{"encoder_arch": "convformer", "model": "contrastive image-text model", "dataset": "photos with spoken descriptions (Open Images, Localized Narratives)", "train_examples": 50862, "image_size": 64, "crop_scale_min": 0.5, "horizontal_flip": false, "translate": 0.06, "color_jitter": 0.2, "tokenizer": "word", "vocab_size": 4585, "loss": "sigmoid", "embed_dim": 256, "encoder_norm": "layernorm", "encoder_norm_position": "pre", "encoder_activation": "swiglu", "encoder_mlp_ratio": 2.67, "encoder_parallel_block": false, "encoder_inner_norm": false, "encoder_patch_size": [4, 4], "encoder_conv_stem": false, "encoder_depths": [3, 6, 3], "encoder_widths": [48, 96, 192], "encoder_kernel_size": 7, "text_encoder_causal": false, "text_encoder_width": 192, "text_encoder_layers": 7, "text_encoder_norm": "layernorm", "text_encoder_norm_position": "pre", "text_encoder_activation": "gelu", "text_encoder_mlp_ratio": 2, "text_encoder_head_dim": 64, "text_encoder_fused_qkv": true, "text_encoder_bias": "all", "text_encoder_qk_norm": false, "text_encoder_parallel_block": false, "text_encoder_inner_norm": false, "text_encoder_positions": "learned", "init": "torch_default", "residual_init": "none", "optimizer": "soap", "beta2": 0.95, "lr": 0.0016, "beta1": 0.95, "shampoo_beta": 0.95, "eps": 1e-08, "precondition_frequency": 50, "max_precond_dim": 1536, "one_sided": false, "adamw_lr_other_params": 0.0012, "grad_clip": 5.0, "adaptive_grad_clip": 0.05, "steps": 5000, "batch_size": 128, "epochs": 12.6, "lr_schedule": "wsd", "decay_fraction": 0.2, "final_lr_fraction": 0.01, "warmup_steps": 250, "weight_decay": 0.1, "adamw_weight_decay_other_params": 0.05}
Rows from block 7 of the image encoder of a small contrastive image-text model, named by matrix and row number. Rows with one number belong to one neuron. Each number is 500 + 50 x the weight over its row's rms, rounded and kept within 0 to 999. All counts start at 0. Numbers have three digits each.
Before each neuron's rows are labels from the 100 images, of 14976, where the neuron reaches its largest size: "strongest on" is what is common among them. Only what is clearly more common there than usual is listed. The data: photos with spoken descriptions (Open Images, Localized Narratives). In brackets: how many of the 100.
# gate: MLP gate (encoder.blocks.7.mlp.gate.weight, 256x96), inputs 0-95
# fc1: MLP up (encoder.blocks.7.mlp.fc1.weight, 256x96), inputs 0-95
# fc2: MLP down (encoder.blocks.7.mlp.fc2.weight, 96x256, transposed), outputs 0-95

strongest on: text has "wearing" (41); text has "woman" (27)
gate.50:490487396431473497510489521440457468504516576571504499435447550509514528536412498467547553422497465625489484501488421566439438524548467460527430424488493524565377529452390518513502466512435441463526539561533533489527450401534415386457495477477444498559487477571477554573492460524551552489
fc1.50:536531509523527491498591440576543508447462573508543499568434486468549570540599387493485437564486496413583434448589486527500511464551432525550447548436653504546470521476526528546536508447516588519528548540486463565493426536429546458505464508430455414487533537469519452533557553438521494481
fc2.50:518513545557548550464492523500580495480551449641477499481491507531577524452454561545427479471539577397491426470499535414565487511467456497456511469491549504478499468561524435556474594488422431488543532544482468527494520536506569469440527461507529529408474426494431512518592475480600559659

strongest on: text has "person" (42); text has "wearing" (38); text has "holding" (36); text has "man" (34)
gate.208:578530419547547562490507567502475506439391539538413514500508529524489628511517536540470470545437500483427510533548506491432517437606402412470526502522515508550561530514395535549492519494560462606550450511541465504458501450527524572468574479589556612420496516504473540533460486583533484482
fc1.208:449485457540522580510503443452505553496483495520482468542631452532483541584431534440480468512483318574492504507501546487517456492474502523560539441467493517445461610530498518426539386507508437426518557526473538526421540564507492493603613483453464577489505483508548407532528509505426478503
fc2.208:452544519496444632466485541435459448489521595508443474536487454431540408450493596507504482550546540553431448496560463513447542483383511444469562518448492495510526541513466460577543521511450449524525528457511502509497483441571513459537426552503437476570572436422384455582489563473607503465

strongest on: text has "wearing" (41); text has "woman" (34)
gate.179:522503453410481447542501463431534477499586457588478470509536504449533440563495456468494523445453426439466482502413479527448512407543539466556447624458546393515534491601381525500557525529468491501552501510509506542511588609460534483471533476593488567497404529577433498513454481436475488533
fc1.179:460511518430423410534623475445481433522509545536533475507524440456570461586497393585483540514434476507516515511522473510522432483504547384573519594467534472601450512588391515550470536474535519480556383548515442489442510496504450522523529466538468528528486522495514569494465417428505485585
fc2.179:606424497470555444477469537483421599445522590521489525541490514522533492489441487533539438423548468582559574557496481533473376511399469438451522435484402562600390488398430523439507538514523511465551491437540493508552529483570436460528542454534507469499485494506549449510517492557556472510

strongest on: text has "man" (38); text has "wearing" (34); text has "woman" (27); text has "smiling" (26)
gate.251:466519476476378510493529610488456448493530595544597579487557553415493410598483502516512584496427487512455520506550488517423466448477526439485482520502545554580457565576384498501512534504570488443553451524637435483496557459479487422480551516526465532475514535473513484463523451485529430567
fc1.251:525412466399413429551450478510490565457531451602477478492522481549527529583532448502533542463496409514513490392428463462520545455545477490537467467468528392512449502582422448536491515573519488452528627495551485417458565503560442503568468519561471497494453407585517568515471546457465468477
fc2.251:503492487484538507394471557419427471492502505501431567522494559461479420516441560573524562529497489538444459560580520573542429472541603436428502574349496532535448577429485543484550514513547517494543496466581502569446560478453495489533560569461543466504515473486496546512501556483491365563

strongest on: text has "sky" (65); text has "trees" (63); text has "buildings" (28)
gate.237:476422380451565484480546492464522541548560512558549536439452489489569447525506557504481464454487532583490535467454466473525507586549359520458532486499475503457517459457484569430557480461562553440464557439463527554634530465483463569503413415443551529478520496427560458521544502556483396546
fc1.237:521486473493427478543476484453446414442544472513412572551531471391496512467439528556464434511498497395527539420455523497436548451483594567493444524520472554548482511494471487428610465519448533501593496457505430549433428590449558563434400514448491419480497495516520587532552520481451557486
fc2.237:470378458483522622494447506441452506461407451546519466445438487595522476449482490503534468388464548471538489520453483480556535491482494489580416526479470444470465478615503503477446551535530506412530473507413483477543516556544591473556473466456411511501460500403491515480519592529540445378

strongest on: text has "sky" (66); text has "trees" (58); text has "buildings" (27)
gate.158:476521473560475404472502450524543512608447517531528501574482464478466478477450540408643429497525474539466537468522489434538488481350503518531514408454483537492459562491533485456487511464527489545522567485419549551571451563511665476480517506542531488519577490528433532511568543488608496472
fc1.158:457483550494468533514472581457466433490529454475497520413447535481555461496558419509394492505437457533562539568522514508513588467537526435578533460483502466463503583593394585492459473639497446498498462390479468563564558463459366501497484469497522446518484510506547395505487472472433504471
fc2.158:523508430455465582541415550482528593534509414526494410498503450489520472548564453397532345461467506461403557447493546511551437478425496608507497511489509507589541497448514550458416464468519497548463489487498577536453523522524538610522505501514484547489444482552559451532547395463529561529

strongest on: text has "standing" (51); text has "sitting" (34)
gate.181:485488485545566460506503517562464447407565539452522480515548577506472549544522452519433489450522501529519459538534503429481462485577444497402582465443480584416547499507474533532478507489546444467401476546438620520500502419439506525468480486445582515411530557524430477460385394599472490560
fc1.181:479455576544513457470499471559465478449463601526471502460545532470560506458519427427487421531513509499540504570575444479399465489544466517523526496640466482508425591554524550525554479479579481579471434518475519406466540426539393550550468460489513490448543485519489388460519387520522431451
fc2.181:552486557467540457359420536508469450476499533564507526519499556449498492487509480408510495471494536488566586528406559422598580372580496439403507452541494461493429519528524515564496506512492495467507507469522506564434475465383456518534554551600535526525407519525449529540494569530523535435

strongest on: text has "trees" (56); text has "sky" (54)
gate.25:508539480406522556572446515623517501510566521528551573514438584514456539562512557402395409491519517488519525514458441502544473515393561580521566470527402536475520513471519443556440542382478470554513469525499466466505473523455444447465563538501460490520458432534426507459559419458577500517
fc1.25:455587535512470409482417471509458474414449468532481592396530499454505479575511511483482635530552470571536473541616433499491578539510557413465532543517544532463495442439559487542593504588440488601560561529468517490524449444438512517420464550556420519509480552507475516551500494526485500498
fc2.25:429422359462518454554542548485501556488523509509639470459519493391381470425454453578558452571471530513442529494523489555569560506536479421547460454473536541532511531606457506474429469403517459506453485498474515528517528590505464495460598485484585497541564488498530487529558508563515499494

strongest on: text has "standing" (53); text has "wall" (47); text has "sitting" (43); text has "table" (37)
gate.125:510521463539499482513487486491451569504457529464396507578463397460436475571460567523593571549500365522568614603549540434544530500446550528508473515470417476506512466459537451520496542513488555529487544437538508428483538492569541533462457583547507457461507400510552516452491509393466428441
fc1.125:475468508470545501508529471439550504489463493500477535474478460490487574487436447501527491577523383514544599585520492518457423517342425523453442478474554507492469521447511478604592505502460633500468552500507506515468492573538441518455436468486430549524384598482509534414536476594464478498
fc2.125:403443530492434534464497581417405522552577543517507541492450472605449507434466529463535588553470548549523561498489495597430516455480469439447472493497459526512498523440465507569543466512474360465516472528529411443439558468460604456465477476530551537453396464512506551568536481508560526563

strongest on: text has "grass" (55)
gate.207:489471498468492437550492453558464508498423516535485442460548499522477513454547564591401581563557510429520470507539556446582546526458537529400435466544511488393454474606555511395481501462408463446514483432492524535559543546526520568597498516565498496484535533524474532440629514465533457425
fc1.207:527486488538526529490459426518445523522470437477503467515619514465498489466414501493520463461515509561407480535478543410525516456495617499522447489536483553490466497524587396514587471485602538558513409461518466397507412468562459603484481527590492487572476591459472482591546537518554580461
fc2.207:593506495551494486335435546456585486450590565451481451520478461415535507599588440464474518493526476532479499557507435529488471457508470507591602471577455402467472479463506437484465504469484525501598460531528456467539560515487541428532485440456478574555395490539490525455441506563461501493

strongest on: text has "standing" (49); text has "holding" (36); text has "wearing" (30)
gate.248:485549473611514509525567397495527496516475532454476479488468462446484560456447420489375491603440413414536449636404451558541501525451509470453483518440510426469523386513523486567553563521453537462562546564483491502463451535407497480547517442511528455500473482557502487483520503526484602511
fc1.248:506489563582476472530585450534555467517457431558461450474483412456503420548511511592571431498424483541495477517570513564524486566441394473491548484553467495532488484427535530420581488549478457439560512473477482549561597476523479542462458553542509384507529409513539524473534541503547597389
fc2.248:445540473492466461452541643438509590519510454530456545459565419464504535474464478403513470444528475532495549490506465591487507446435492451519516449534441526487455544558449444488480556468518496520522520455547564514508622447472537431540603483495512544464407454554510357584541498517547438575

strongest on: text has "man" (31)
gate.80:458433500453529412467482496444527530522463415492524454486482482544519491592614488516522470489550416539469414531440440590535566420503577513561462450453409591498582514444511633543461495543473459518450513444555486493505476427532491460420503500454550496506471555469447527590449542403541522530
fc1.80:538480444500492500434481499412501496424484557537500414571521465530551528448511436542467488525462488588447438478409446573482529523519499499498424484534412517506636519480472412568501595529458495508446532458529392523521427502462472596383468472447552501449541607431508529538510534469575532503
fc2.80:454562529521508534475541498507480442442506532571480510507471502535429519503500480541531493544476411515480517406537494531588472514535603482461572412591448520474534427513416523469670522457629498517601472441571534517405525471465551513553446461551468562492492544463546477543499572452487547440

strongest on: text has "water" (30)
gate.4:442462418490433486541451522452534524468414562505535454498490538385502493489565567581488519606401475484507448588498484374487515461411507493431421494428509502512529540476513574425499460506406529571449550454517487471420486557533472541487457507524530529488493575506542566420470552391480472533
fc1.4:515516533479548460521629433514534463583446502527560472488461483462516453607455454480443462400519516492436528424483586506472563476580523425427560449590403515513535457429423541460490474431547556496498539475524439485523360486548522502502558544508579483451524546488448488547510416524444472480
fc2.4:449487455556485499560448466510540550536548524589511481586482476573421498448403571528436522557539453552447472402441510558556621560543456504501442498531442527502502581487550423496494460493526448545541495601477471440542445499407510559554549463427516482442536520560490511475510513508644515548

strongest on: text has "wearing" (38); text has "man" (30)
gate.146:543556479431521560486511470456413431428418478509471511456507539465586432514439470481480511407509448463435498433522441526545479434528561415427521484528546481547402534632440401558485551521417588486498565468468547454538590477494440469541498505550499511537455450529464569488563500562439534504
fc1.146:403478478430536562381501444424513625436502590526507507503462506493545471486458484463500614450471460459383576480480441545523534463472513492552453516469413491466456577585444460495478555514493602477557600491596500497529526568413578489526481488469463558488505444534489530514516483491477450452
fc2.146:477505512429476415563479520475481482523492524503525602509623524485505460583421474449516460498417466673445403505561437486486509482542523478456507591454481544556451497472563546576523574511527561509539486480520437562386502507575472473489576501545556458557423573479543514531505434507526478495

strongest on: text has "table" (32)
gate.213:531536453463554480426424427464471438474475467564472533493478529598481530441466483560527457473548502473494528543528552528535647471448561553536489516421532585539472524415509523372504576420508561537478530492556454581485478488456534548452499460444406645533494514505551543515453493524470465426
fc1.213:517380508508472483502569513610438547474528551524582559547528563433424447560485471513468541509505467534478484428435376487564468555580537448406514501511508464443542462561441545481453453454427461508572483482423507477545533564510478495514501454454544447509578567457484560571617530452438525500
fc2.213:514522493508649516578527404397579526453452439502483539528563461508482494448472553386458487475538589559413476558479544582486518433513502544470512455435543555475520491447530468434544496584505470396554474447419517506490511468525530515495516454522492526584458479462567537499479463547521507359

strongest on: text has "table" (31)
gate.232:539482471510555566462532445556535412479606521469520494574473576461447498555474516511620501506489534427460548453501487538542524506501492508491584426532413437493531545496508433573469531518481550515504601513557517426434544592513463522513534402478377478534450516553394489458547511402486408509
fc1.232:537452432484493385521459518463564443499418470603429510467468505446488470470531502495576520425502560523577465610586478449473575467539455443530541539436531568523563547486498488512513409514507591475589437549498490578500436484470419547462529558529539468455528434508543505591500534470501580413
fc2.232:433560470461439456521590519504547455541461517499592464451458601470520504466552479503458519628523486539473547444428531480432529534479445419463524439446518448592591516571580529529567481565480481451438508565579505454435531544478458461492519488522448425558513564502424519499560510556605438530

strongest on: text has "water" (29)
gate.107:551570448488537512457474540523461528472505436519500543560479545516588460447546541451509485530496589597530466443448412442434464505394401499530458554530482597419455488573472540384530557547548437471432508445487565565509506525504524562434440502425522505473523617525474554524421489504552527511
fc1.107:483551585512453516516533553453520518478455501528477541509513504521383469412536458479561484552504406524520484464460599552459473412577503442489491501451565512550541530571503474582563513443473571465445565527500551451479503456513386360526491456519507635440518498585463473509444496443540500419
fc2.107:473504525505454430489533583575472581530472435484429363534525480482509537481423495571457442485537532475460477401517411517473504556567492512491476540594462436395414404485431518537535423454457488539515468407444479484512465567431559442472514539480598512470452499460536564465519568482555500475

strongest on: text has "water" (34)
gate.137:553447503471417530534450445468522562451471483593558465516499540493462478507541565527405588486432531526479493520527479564371488383463536555570453381502497489568512447468524448520570572457526513496554563511515470567551499482547583554505518434514439534465508478385482486536546506410525482596
fc1.137:481531526515576396459493525533536405478559421538491514516552473405400535472487490467463488479504488396524447461499599379516421495458476502495565463497441515515464523481441532440547396523472548486443536514505527483518462511476467491577525463554516406561531561465399390484566494582574557478
fc2.137:526552505431457534600527485485552547533534474581457610539492569524546571466512496579479438485460475553481537476445500515475503618514508499661403561521476596447456542533511588566486562506429455523493574558525503391524483479532438504468505482466489531469485431450566481436576461505484496464

strongest on: text has "grass" (41)
gate.21:479480556475502548548509473461517516424520635575610463476484455514472499461570546474458543512475438514508480521508554472592453488555526589409524409475477451562489543476451569473530557578458481447464531478494557565522407441569462378520551536503461428487475440464576492473526378459494514467
fc1.21:534459528442525459478485508435486440581587468422486452551509527401517435459469539521533469445500557492408563564441509600442495505496490439566618474438553559488464476512495535431493611554504422514436581555541461541518568448520440533537499460498437467524510507458378566577467489456526474499
fc2.21:523535537577609503485514561547451496446542461477566460557433511477549443532491571448504555570491487548480466489418487432576436540580521476474552489434397495550473445484500421526500555405447510445489539511581547463554469498571504414498594497547580516534430567502505540441453385488553533465

strongest on: text has "grass" (34); text has "plants" (33)
gate.8:411468481471478483449552454598522534450407479505534505503412425503529507577554432583472558512551536474476443466544494509412617389478469500449542448465430401474492448493513548563483423429487483517536462513437502555546561481544548452488509539466458523512493393505527489447444551516603432551
fc1.8:518513438489555452533487567632550458521538614491539367487501505551466440546524640440512409568444517477503502511455493418512457574448549448382447451564475466472512553500484525462526491582441552383557538559544510504523551565489455537501520502522506491469529476429490487529531463457489520501
fc2.8:490508501527379506555550469434481567529468469597525474466470554488478472526544517494501583513581411460422511545523550513395527511509516470482498600498526433504454573511354620521491563517413473510468482535545522495441507526530483483480583438513552538426540496509394414506464480551490473594

strongest on: text has "trees" (58); text has "grass" (43)
gate.154:476510510469493516554505483547428496468454522521567476487504539488462457578544586500538498444450575589473512542534502534439480469507549553604528455631451462537491567419482630472549464495422473523543493534364513474498499478494542486500545419415463420524463515530506378541524540526603501562
fc1.154:518544624470516515421520496511496630399476536525398411557381523434449460538545476473487559531430425501454556469454468436459497453524550532567479503470492541446477425469537495484483567497447552590483527495414498442462423542509448557505517507558573490548551459511460535583503503496435461549
fc2.154:542481445518542528557551458467409482584517511483456624543432418454523443492544464411574489489438470565496512454594590518414538550480484564603497442497423553526585549511445501539445537424557514467605527454539524481438516499484451447529503485545493496475564463484530415450541495424543502527

strongest on: text has "people" (57); text has "standing" (46); text has "table" (44); text has "wall" (44)
gate.160:504499496538396524507543534489445520500545508475445543451451493503456514519510508494562544596465469424568504481494567457550577532444557523346506496416539474429581570518524566512480502405533441587473550472512500482530503560516510496504416483536591468492329503506528543502538494528552443396
fc1.160:495525589495571469497490454568485538515486485449532505461482409507615464530590520524585444555508646512517512524547502624466556533517559477425417465492437575401447565513528505534440495499546498508559558466512479463466525490506536488439451466469369576472508509501537391513493442478514472559
fc2.160:491589558539478533457544525513521637523448577465556532602502538567540440452502548485485505392428483486512509499493518483522548566529515521653479500460480501539518477496401455566566559474470542535521539516437405443489564484518424600538503466574543408498537480453543489479420502505548486437

strongest on: text has "lights" (36)
gate.138:621568451534546512458365497570591501526404423543472546480463497489477430470637520525519569509481528457531558450487455450441459484497483540513513565465489460557411531506467457551413462441543440442511590586494545420490472500430522457514509458458531560539437464441471473527535451521480514545
fc1.138:569528437501491532512418550536508510507522500535616446383528514488463413538537463400437540535476522484616542480472450497481573444536443474440555536476465551533493532463464541529435484478430475505544481509408539514488493474519486399508385555506568522467443456502540404531421583588540466564
fc2.138:525487521448418516455465569504461562493576498473489468482503550484484495522508506508472482458477439496554564453523565577559429488568472426499505529439572401551467459476461475477449444438631590394331549465529505526490537565462463505466524539454461482612515507476431479530474421465459433488

strongest on: text has "standing" (48); text has "wall" (45); text has "holding" (37); text has "man" (34)
gate.45:542464547498569459548480491497436471488449543529468515457477436495478491594515409526432566487432463509513491532535534451548450541528545558506510439568511512515443509581468448536574482532597338482475505464580534452564506497583414478566576494440598509539463462560559472438446461517487387516
fc1.45:515545466467617498500519435461492419513477469467441455432508441588548549484535490527468503479573553494517409409440567545484507526511500493496430553565528495503515538534556424466470434552416550413452520538470590483527466554481457408439457446433468507461490548516416593368495555495472466563
fc2.45:489570497444555485532529461428536595518449580596474540498450442472434530394485386516430519491474470491515506483495430595485438532497535514609578448467464487455555467508526546562404530500570570558585478528447527489562474551516561499509565526486499608558552474431515429460534453518516493456

strongest on: text has "wearing" (32); text has "man" (30); text has "woman" (28)
gate.157:512481498481482517459532445393574567476560462519460504462496549484493547564441505551499573506397448532503522414471392470477529414524376500492452540521486563434515516533493479461583528522494435578565473610515450452553497491560617489570580495543402496432481515578459511536473485450484450528
fc1.157:453490449461523454561515575546417544492540555476487499514478552542558475548488486492456430485446456541509462625449415516404385466499506418540426477460601482518434480443362539571532425482529505437463413529546518504537578498555459435409498462538496494527445550511501448523516435511507537472
fc2.157:432475456440499509537424589448490539511579441489447480464513492436465470487502582527507498532536547552430579508417524583536422564451569525493473558416541573471546527453512517525549449545540421403432584484510495526441485440498459551513470600596429477424533539460470499430484526394472473505

strongest on: text has "people" (55); text has "sitting" (34)
gate.210:465404391550434471575464493512484405480555503519483404444494504646507509535424476479439437451570470525547592540492498497555522523529461623461479496540544483610522499595565503541425496450550493443467511443485511517552498544556491473495420510463516480533423513459566580439530503522526475538
fc1.210:493502519418495589448520529494603450419391547513468421565493505525488593459589452509440402499512569512479418475519550568512580533483442463535481460475534497521441479539523483518528539544486394561551541508590420536514532506397406503537478499446520473462481585583420486496509425519506522508
fc2.210:489515549382465445442432452495495511546505575463492501516467470474504480503487454607451522447486537481518460380488453468460414579554579473475512501505557477420548573499497482588512412520473527478517449524482496553469472526623486488515529410529402499520589473539560413580545391541476455553

strongest on: text has "grass" (27)
gate.101:564503443459409477558524442460410492518469497541478578535384386469515447532553443521485555479499491499550465447542633594553458539425538457437369515498524375507436439555488453488437525481510505486612573491548539535504519509490580454543527525480485458542522489495482471527472529480548494486
fc1.101:490551476486445469486665477527502526524475528462434457479485486457520468513426518479467512525482533471509537558459432598532515494475492530416582535438478592389560568415443450530559426527465547465493507526512545644460489466477480515483465557553571453515495550593501593558518505518448587454
fc2.101:511478499509479537502428563442476533533511411474543431489545449511584519490511503524462451442440449549474428509531469360527549476571454558480519608596413511546521505549511443514468432587558451586505503444479525367556459575477567477498564546585474480441523451475475489494552453462562492536

strongest on: text has "standing" (54); text has "wall" (47); text has "holding" (40)
gate.109:520556429497523378606459564485558572476470459560519467417564468567507568442498398480541362528486553525473496494521503494527544433485487462463451559633430453505489498468530507471505518460509477573437485495540532488457512594506447466453444580511552433475467452599496558488451528423514526513
fc1.109:523442458509514567471535563450510466615491494487546546551533489518558459536429506479499575496510425442484544434574501544493422502514512536540523423531562469577539606530581433475558458539482431500438473528523559523502516521467422479500505465485525401568550348562526506473558570544379541477
fc2.109:523524517522517417496445538488518586560604493527455458543559409468502488420516526395505556505522566456437589516476567502491530514451561481464408450449540533496488448508410480526514602576515421468595463500487574428535504490609418541480476470522467414540578489479508478493491425420535547488

strongest on: text has "sky" (59)
gate.6:573582524427480580513410561435444537499348480525579481584495450437491366484532492568546463485513477517526573533480447455555538419439509467466582473454472510532517468521493530525401446430599553477509502490455481521572506520503495412461481533541444535519462555494515453510474543497479410452
fc1.6:515432565549486417515480511566465424506548508420432503521439474498490474541555514451538469522468453555500534533522544499499486495490466532488510393551425557456478418419450557602579555522557528541496469487549574539403496406391437587544492460429583557442527528536542604545472539496462498529
fc2.6:511557552557462517520516457481496555559473545472524466494544574562469508511459645477443586486544487497446427479460470471472469465474533537559412513474466461471478452501513471599478525601515473488372457492539457463519534427501506533437506501536467514551479448594498404385491469491631610470

strongest on: text has "lights" (29)
gate.228:573473505494543486394546569556563488490545423582494560429458473427650503518558609466517430469510538454536461548453398540546460461493598544388518450499483566537546487499506500460480525457488506523491427588510553524487515512555521468468509559479490570507459526518506515412481447514526544614
fc1.228:432510473524497572498559606520421458453465474435501512488503548526564536496404497577450531414448463474382585502457508506516565489570471514560506585516494506438448509485475563431476396597500442562477602512535469507494589443437527535471412451548495515482530468441480566549521550446501514422
fc2.228:552462508500472446544532448463551545433499394554580484537593511494482358467498462503525450453592462483505534571521508467477476512399505449540530472404519573535504565520486539481473446422425531549504460494482567494334489489484487514455473591535482564463607523454538518516497539420491525543

strongest on: text has "sky" (61); text has "trees" (60)
gate.111:490519491461504481401586490450487529470440553515573548551463510453522557584448468570489497412491513575471497484440453417417422449581500528412465435475486517547492522551433496483590525493608537446424562489510511492483517471534558536448533423464604463423575484505559604561515490465508474559
fc1.111:545501453432489481440477517583575513513459491522509494450549579556588543503520439490461573481450497481446497496474501546581484438415510513544622555552562537542471448493514570573443563453423600642560484473544469510530615513504442482557491491482433573492519517395463514560530499490540490530
fc2.111:495492583496449486558454580462490511452488492579489499466500482532546498526520476563597372462448488440395486439513562593491474490485496496449533506532418367540480581498410529521478564539448524496486488598526491425497423415510489469585512637578506460522470524484500510495457451505476488580

strongest on: text has "standing" (59); text has "people" (49); text has "wall" (45); text has "table" (38)
gate.22:461490472562501459406479563565551479528492514561519557520426555577394532520510428439466431484562443478541490479526540501354434471490433540531571476525529497553407447453461573456573394418541478509493552485474508497496523568518521504543529529594578486578402488520484445419518484533520483489
fc1.22:501469537529530465495486408592423454482662554460471505511498562590606552529454516497472551560537548485534568489524520467532478563509446508457489518538502581583453432552479532511515513456559443597479472552499537505529570486484476488463587518441588530422526514595489483474471424540577430433
fc2.22:534495475492512519492461600473506571455529463459504472481535545518563483530473414563567549505452375482491551586437496459535506509457616443439605459539476554406527581486477552542537515556580443537423495418540495539548447506482574526530399476483490456593486475545493520587465589517459520520

strongest on: text has "grass" (49)
gate.32:439501597492529562513519604525500514334523474498520530450465499531520482496559478486560464563490456512504536530668462410457464491471525508533434562533495465578495491532493534480561511517474528538527442481473525519458465516381522454553474482503487437530520545550601428490463538572374554570
fc1.32:611533362495566488390440515544531456427497535477421433522477568563542412509476556517509568547526490511518478436522508496460537496468482395515479567481459529474515511502580447559562462508540511494574525438602434534532570506473493584482455470411501491524484441600467535442520522543578562488
fc2.32:606576526499618475574557500490442519538518504541563399523635541380521540478455546548475420496506462457470495467478471586547440526569547558446557486462523476410510485489482457556442444513535493553468471452512549421532462520529574455498562434505555533460529465468547484571522433439469536447

strongest on: text has "sky" (71); text has "trees" (56); text has "water" (32); text has "clouds" (28)
gate.135:504384525491565401428391499555425489462597496541493447468482496449501509381453516484461456558467591487509506436469489609489537555558386479567465493506452461570420452542468548534505486481587506470502557519498551553441543459443504530566492554463465571520506486469550501554456424564540500473
fc1.135:584600424557506608468519548514510461487474583451496595468497476519505509484537503448534420437593430487549468560529580523523427540449482427473488503474535510396511520414516563445588369521453488511457483506512519429511425502461540445424531502516471483570506398455511501426520466468549555481
fc2.135:489469500443570440513469545469478530463553512594491461515480624520472493536521504482452553486485401514454417438512570396497536437438426426536508518471486583530461487479526469510570457397474452500444408393529493479505448409502470523498497412576433490468484534566497488493573520397410460519

strongest on: text has "sky" (52); text has "buildings" (34)
gate.14:384618401591403569551514520515498594507554411525468562561523484485521520502603467503504515497462476524532517518470530512423526522502445505507493512448447511473467565511495536495534600457517552491394452504529523482498534518564523484371463387454496548509473476582597522453488580446482466525
fc1.14:422536483494491575543480573451541523535540386593494532557505513546510439499520458496540497469535462513578516469402506528450455528504462553549441558475387519436437628590476452583542551496452609447414446506489521555522456557403506492487478428464512438570526508491510535505456469513584480489
fc2.14:587508486508467471477550601503437627438499451473512517596524517447541438510543484574583504543500540518433545448478476508521444437569486546500585519520395404517544487511488555452455470588476456498444533549476437482525464497512518460518498412440516502383612471533452552424560516546431509469

strongest on: text has "grass" (25)
gate.214:505468584395475502620492532457486481516488464476525609508537593505531490510395505546525488471407501478500537600501518573487491456510550537338465476506564496535505509543531520605532558414522460546527476422480445524411469495513527463407558552501483396527533566503464507521555528557467524489
fc1.214:483465496524478586532526394541522397462528409513491453426436532520497587545441498543418528584571437542504425500482562559539527504503511513523529479473413579544471509512410450544505493612531559530422457611557524517467441557435479489495511539454603439487479497523499447510426453435506519551
fc2.214:603574495456440442435535501477525472487491519521518584503567582467525495466476494531436411508431501410529577460468529558510517597472507548509446439569559493488458552492417519486484558431482426504655499491461577543497433485443467460461585485498439503545533553516572440479555404537496441530

strongest on: text has "trees" (56); text has "grass" (29)
gate.233:440536452471507601483470494525501460524470470464530509468414393557533476515448497538495487499498590471574568496569385507587636539499554539567530472535428395466476535516455465498550536453487476507450495535610580504556502531492412605498549486604522489472564543476509471524557436541495487536
fc1.233:557613597504516547474484433506430512432480413497566553445600396587456488386528551494482523476492446485452479512562538516504488560531564444461550439505524348511467542454536517469574496532494593508536482442517438536478473493528572535472529516572419548462529512557487494487543445429475479480
fc2.233:470518475555410448561526510425555544513560493497544471468446551530488500448563540509575539448490437445526508546469492511451429539549409504488576520490390413472459511499466562446501498486470441503600480527454415614518492557467481478384497485520510584363520507508506458393544483444499464571

strongest on: text has "standing" (58); text has "wall" (46); text has "table" (39); text has "two" (34)
gate.60:497525508516510455537574549454565469486484511540459587587529463525496532544458495513414569551463410439502440545519522456561481395552445522423537559475507457590538474522426503554532412472550463407519512494564503448514439442495483594498490561444548481571412473495492488385593521526454413458
fc1.60:488584437465559515529544465552502445502397552536520494443536530485548518523625535547491508405473474488479406466512542519521499526575433518527514473479504498504515472538492497489428542453512601453475482582494621497522504478513402589455495457386460472479543507515393559504577549469360518549
fc2.60:422541498518435457477498454511540481383484565436586407499486447543495563489467500495505368510463570498501452436440436506535469619537460554614412505543457548418511465467610491493433463478552460502474495487529471506560482576451493537562568471506471562530568450501444506547439488429518476490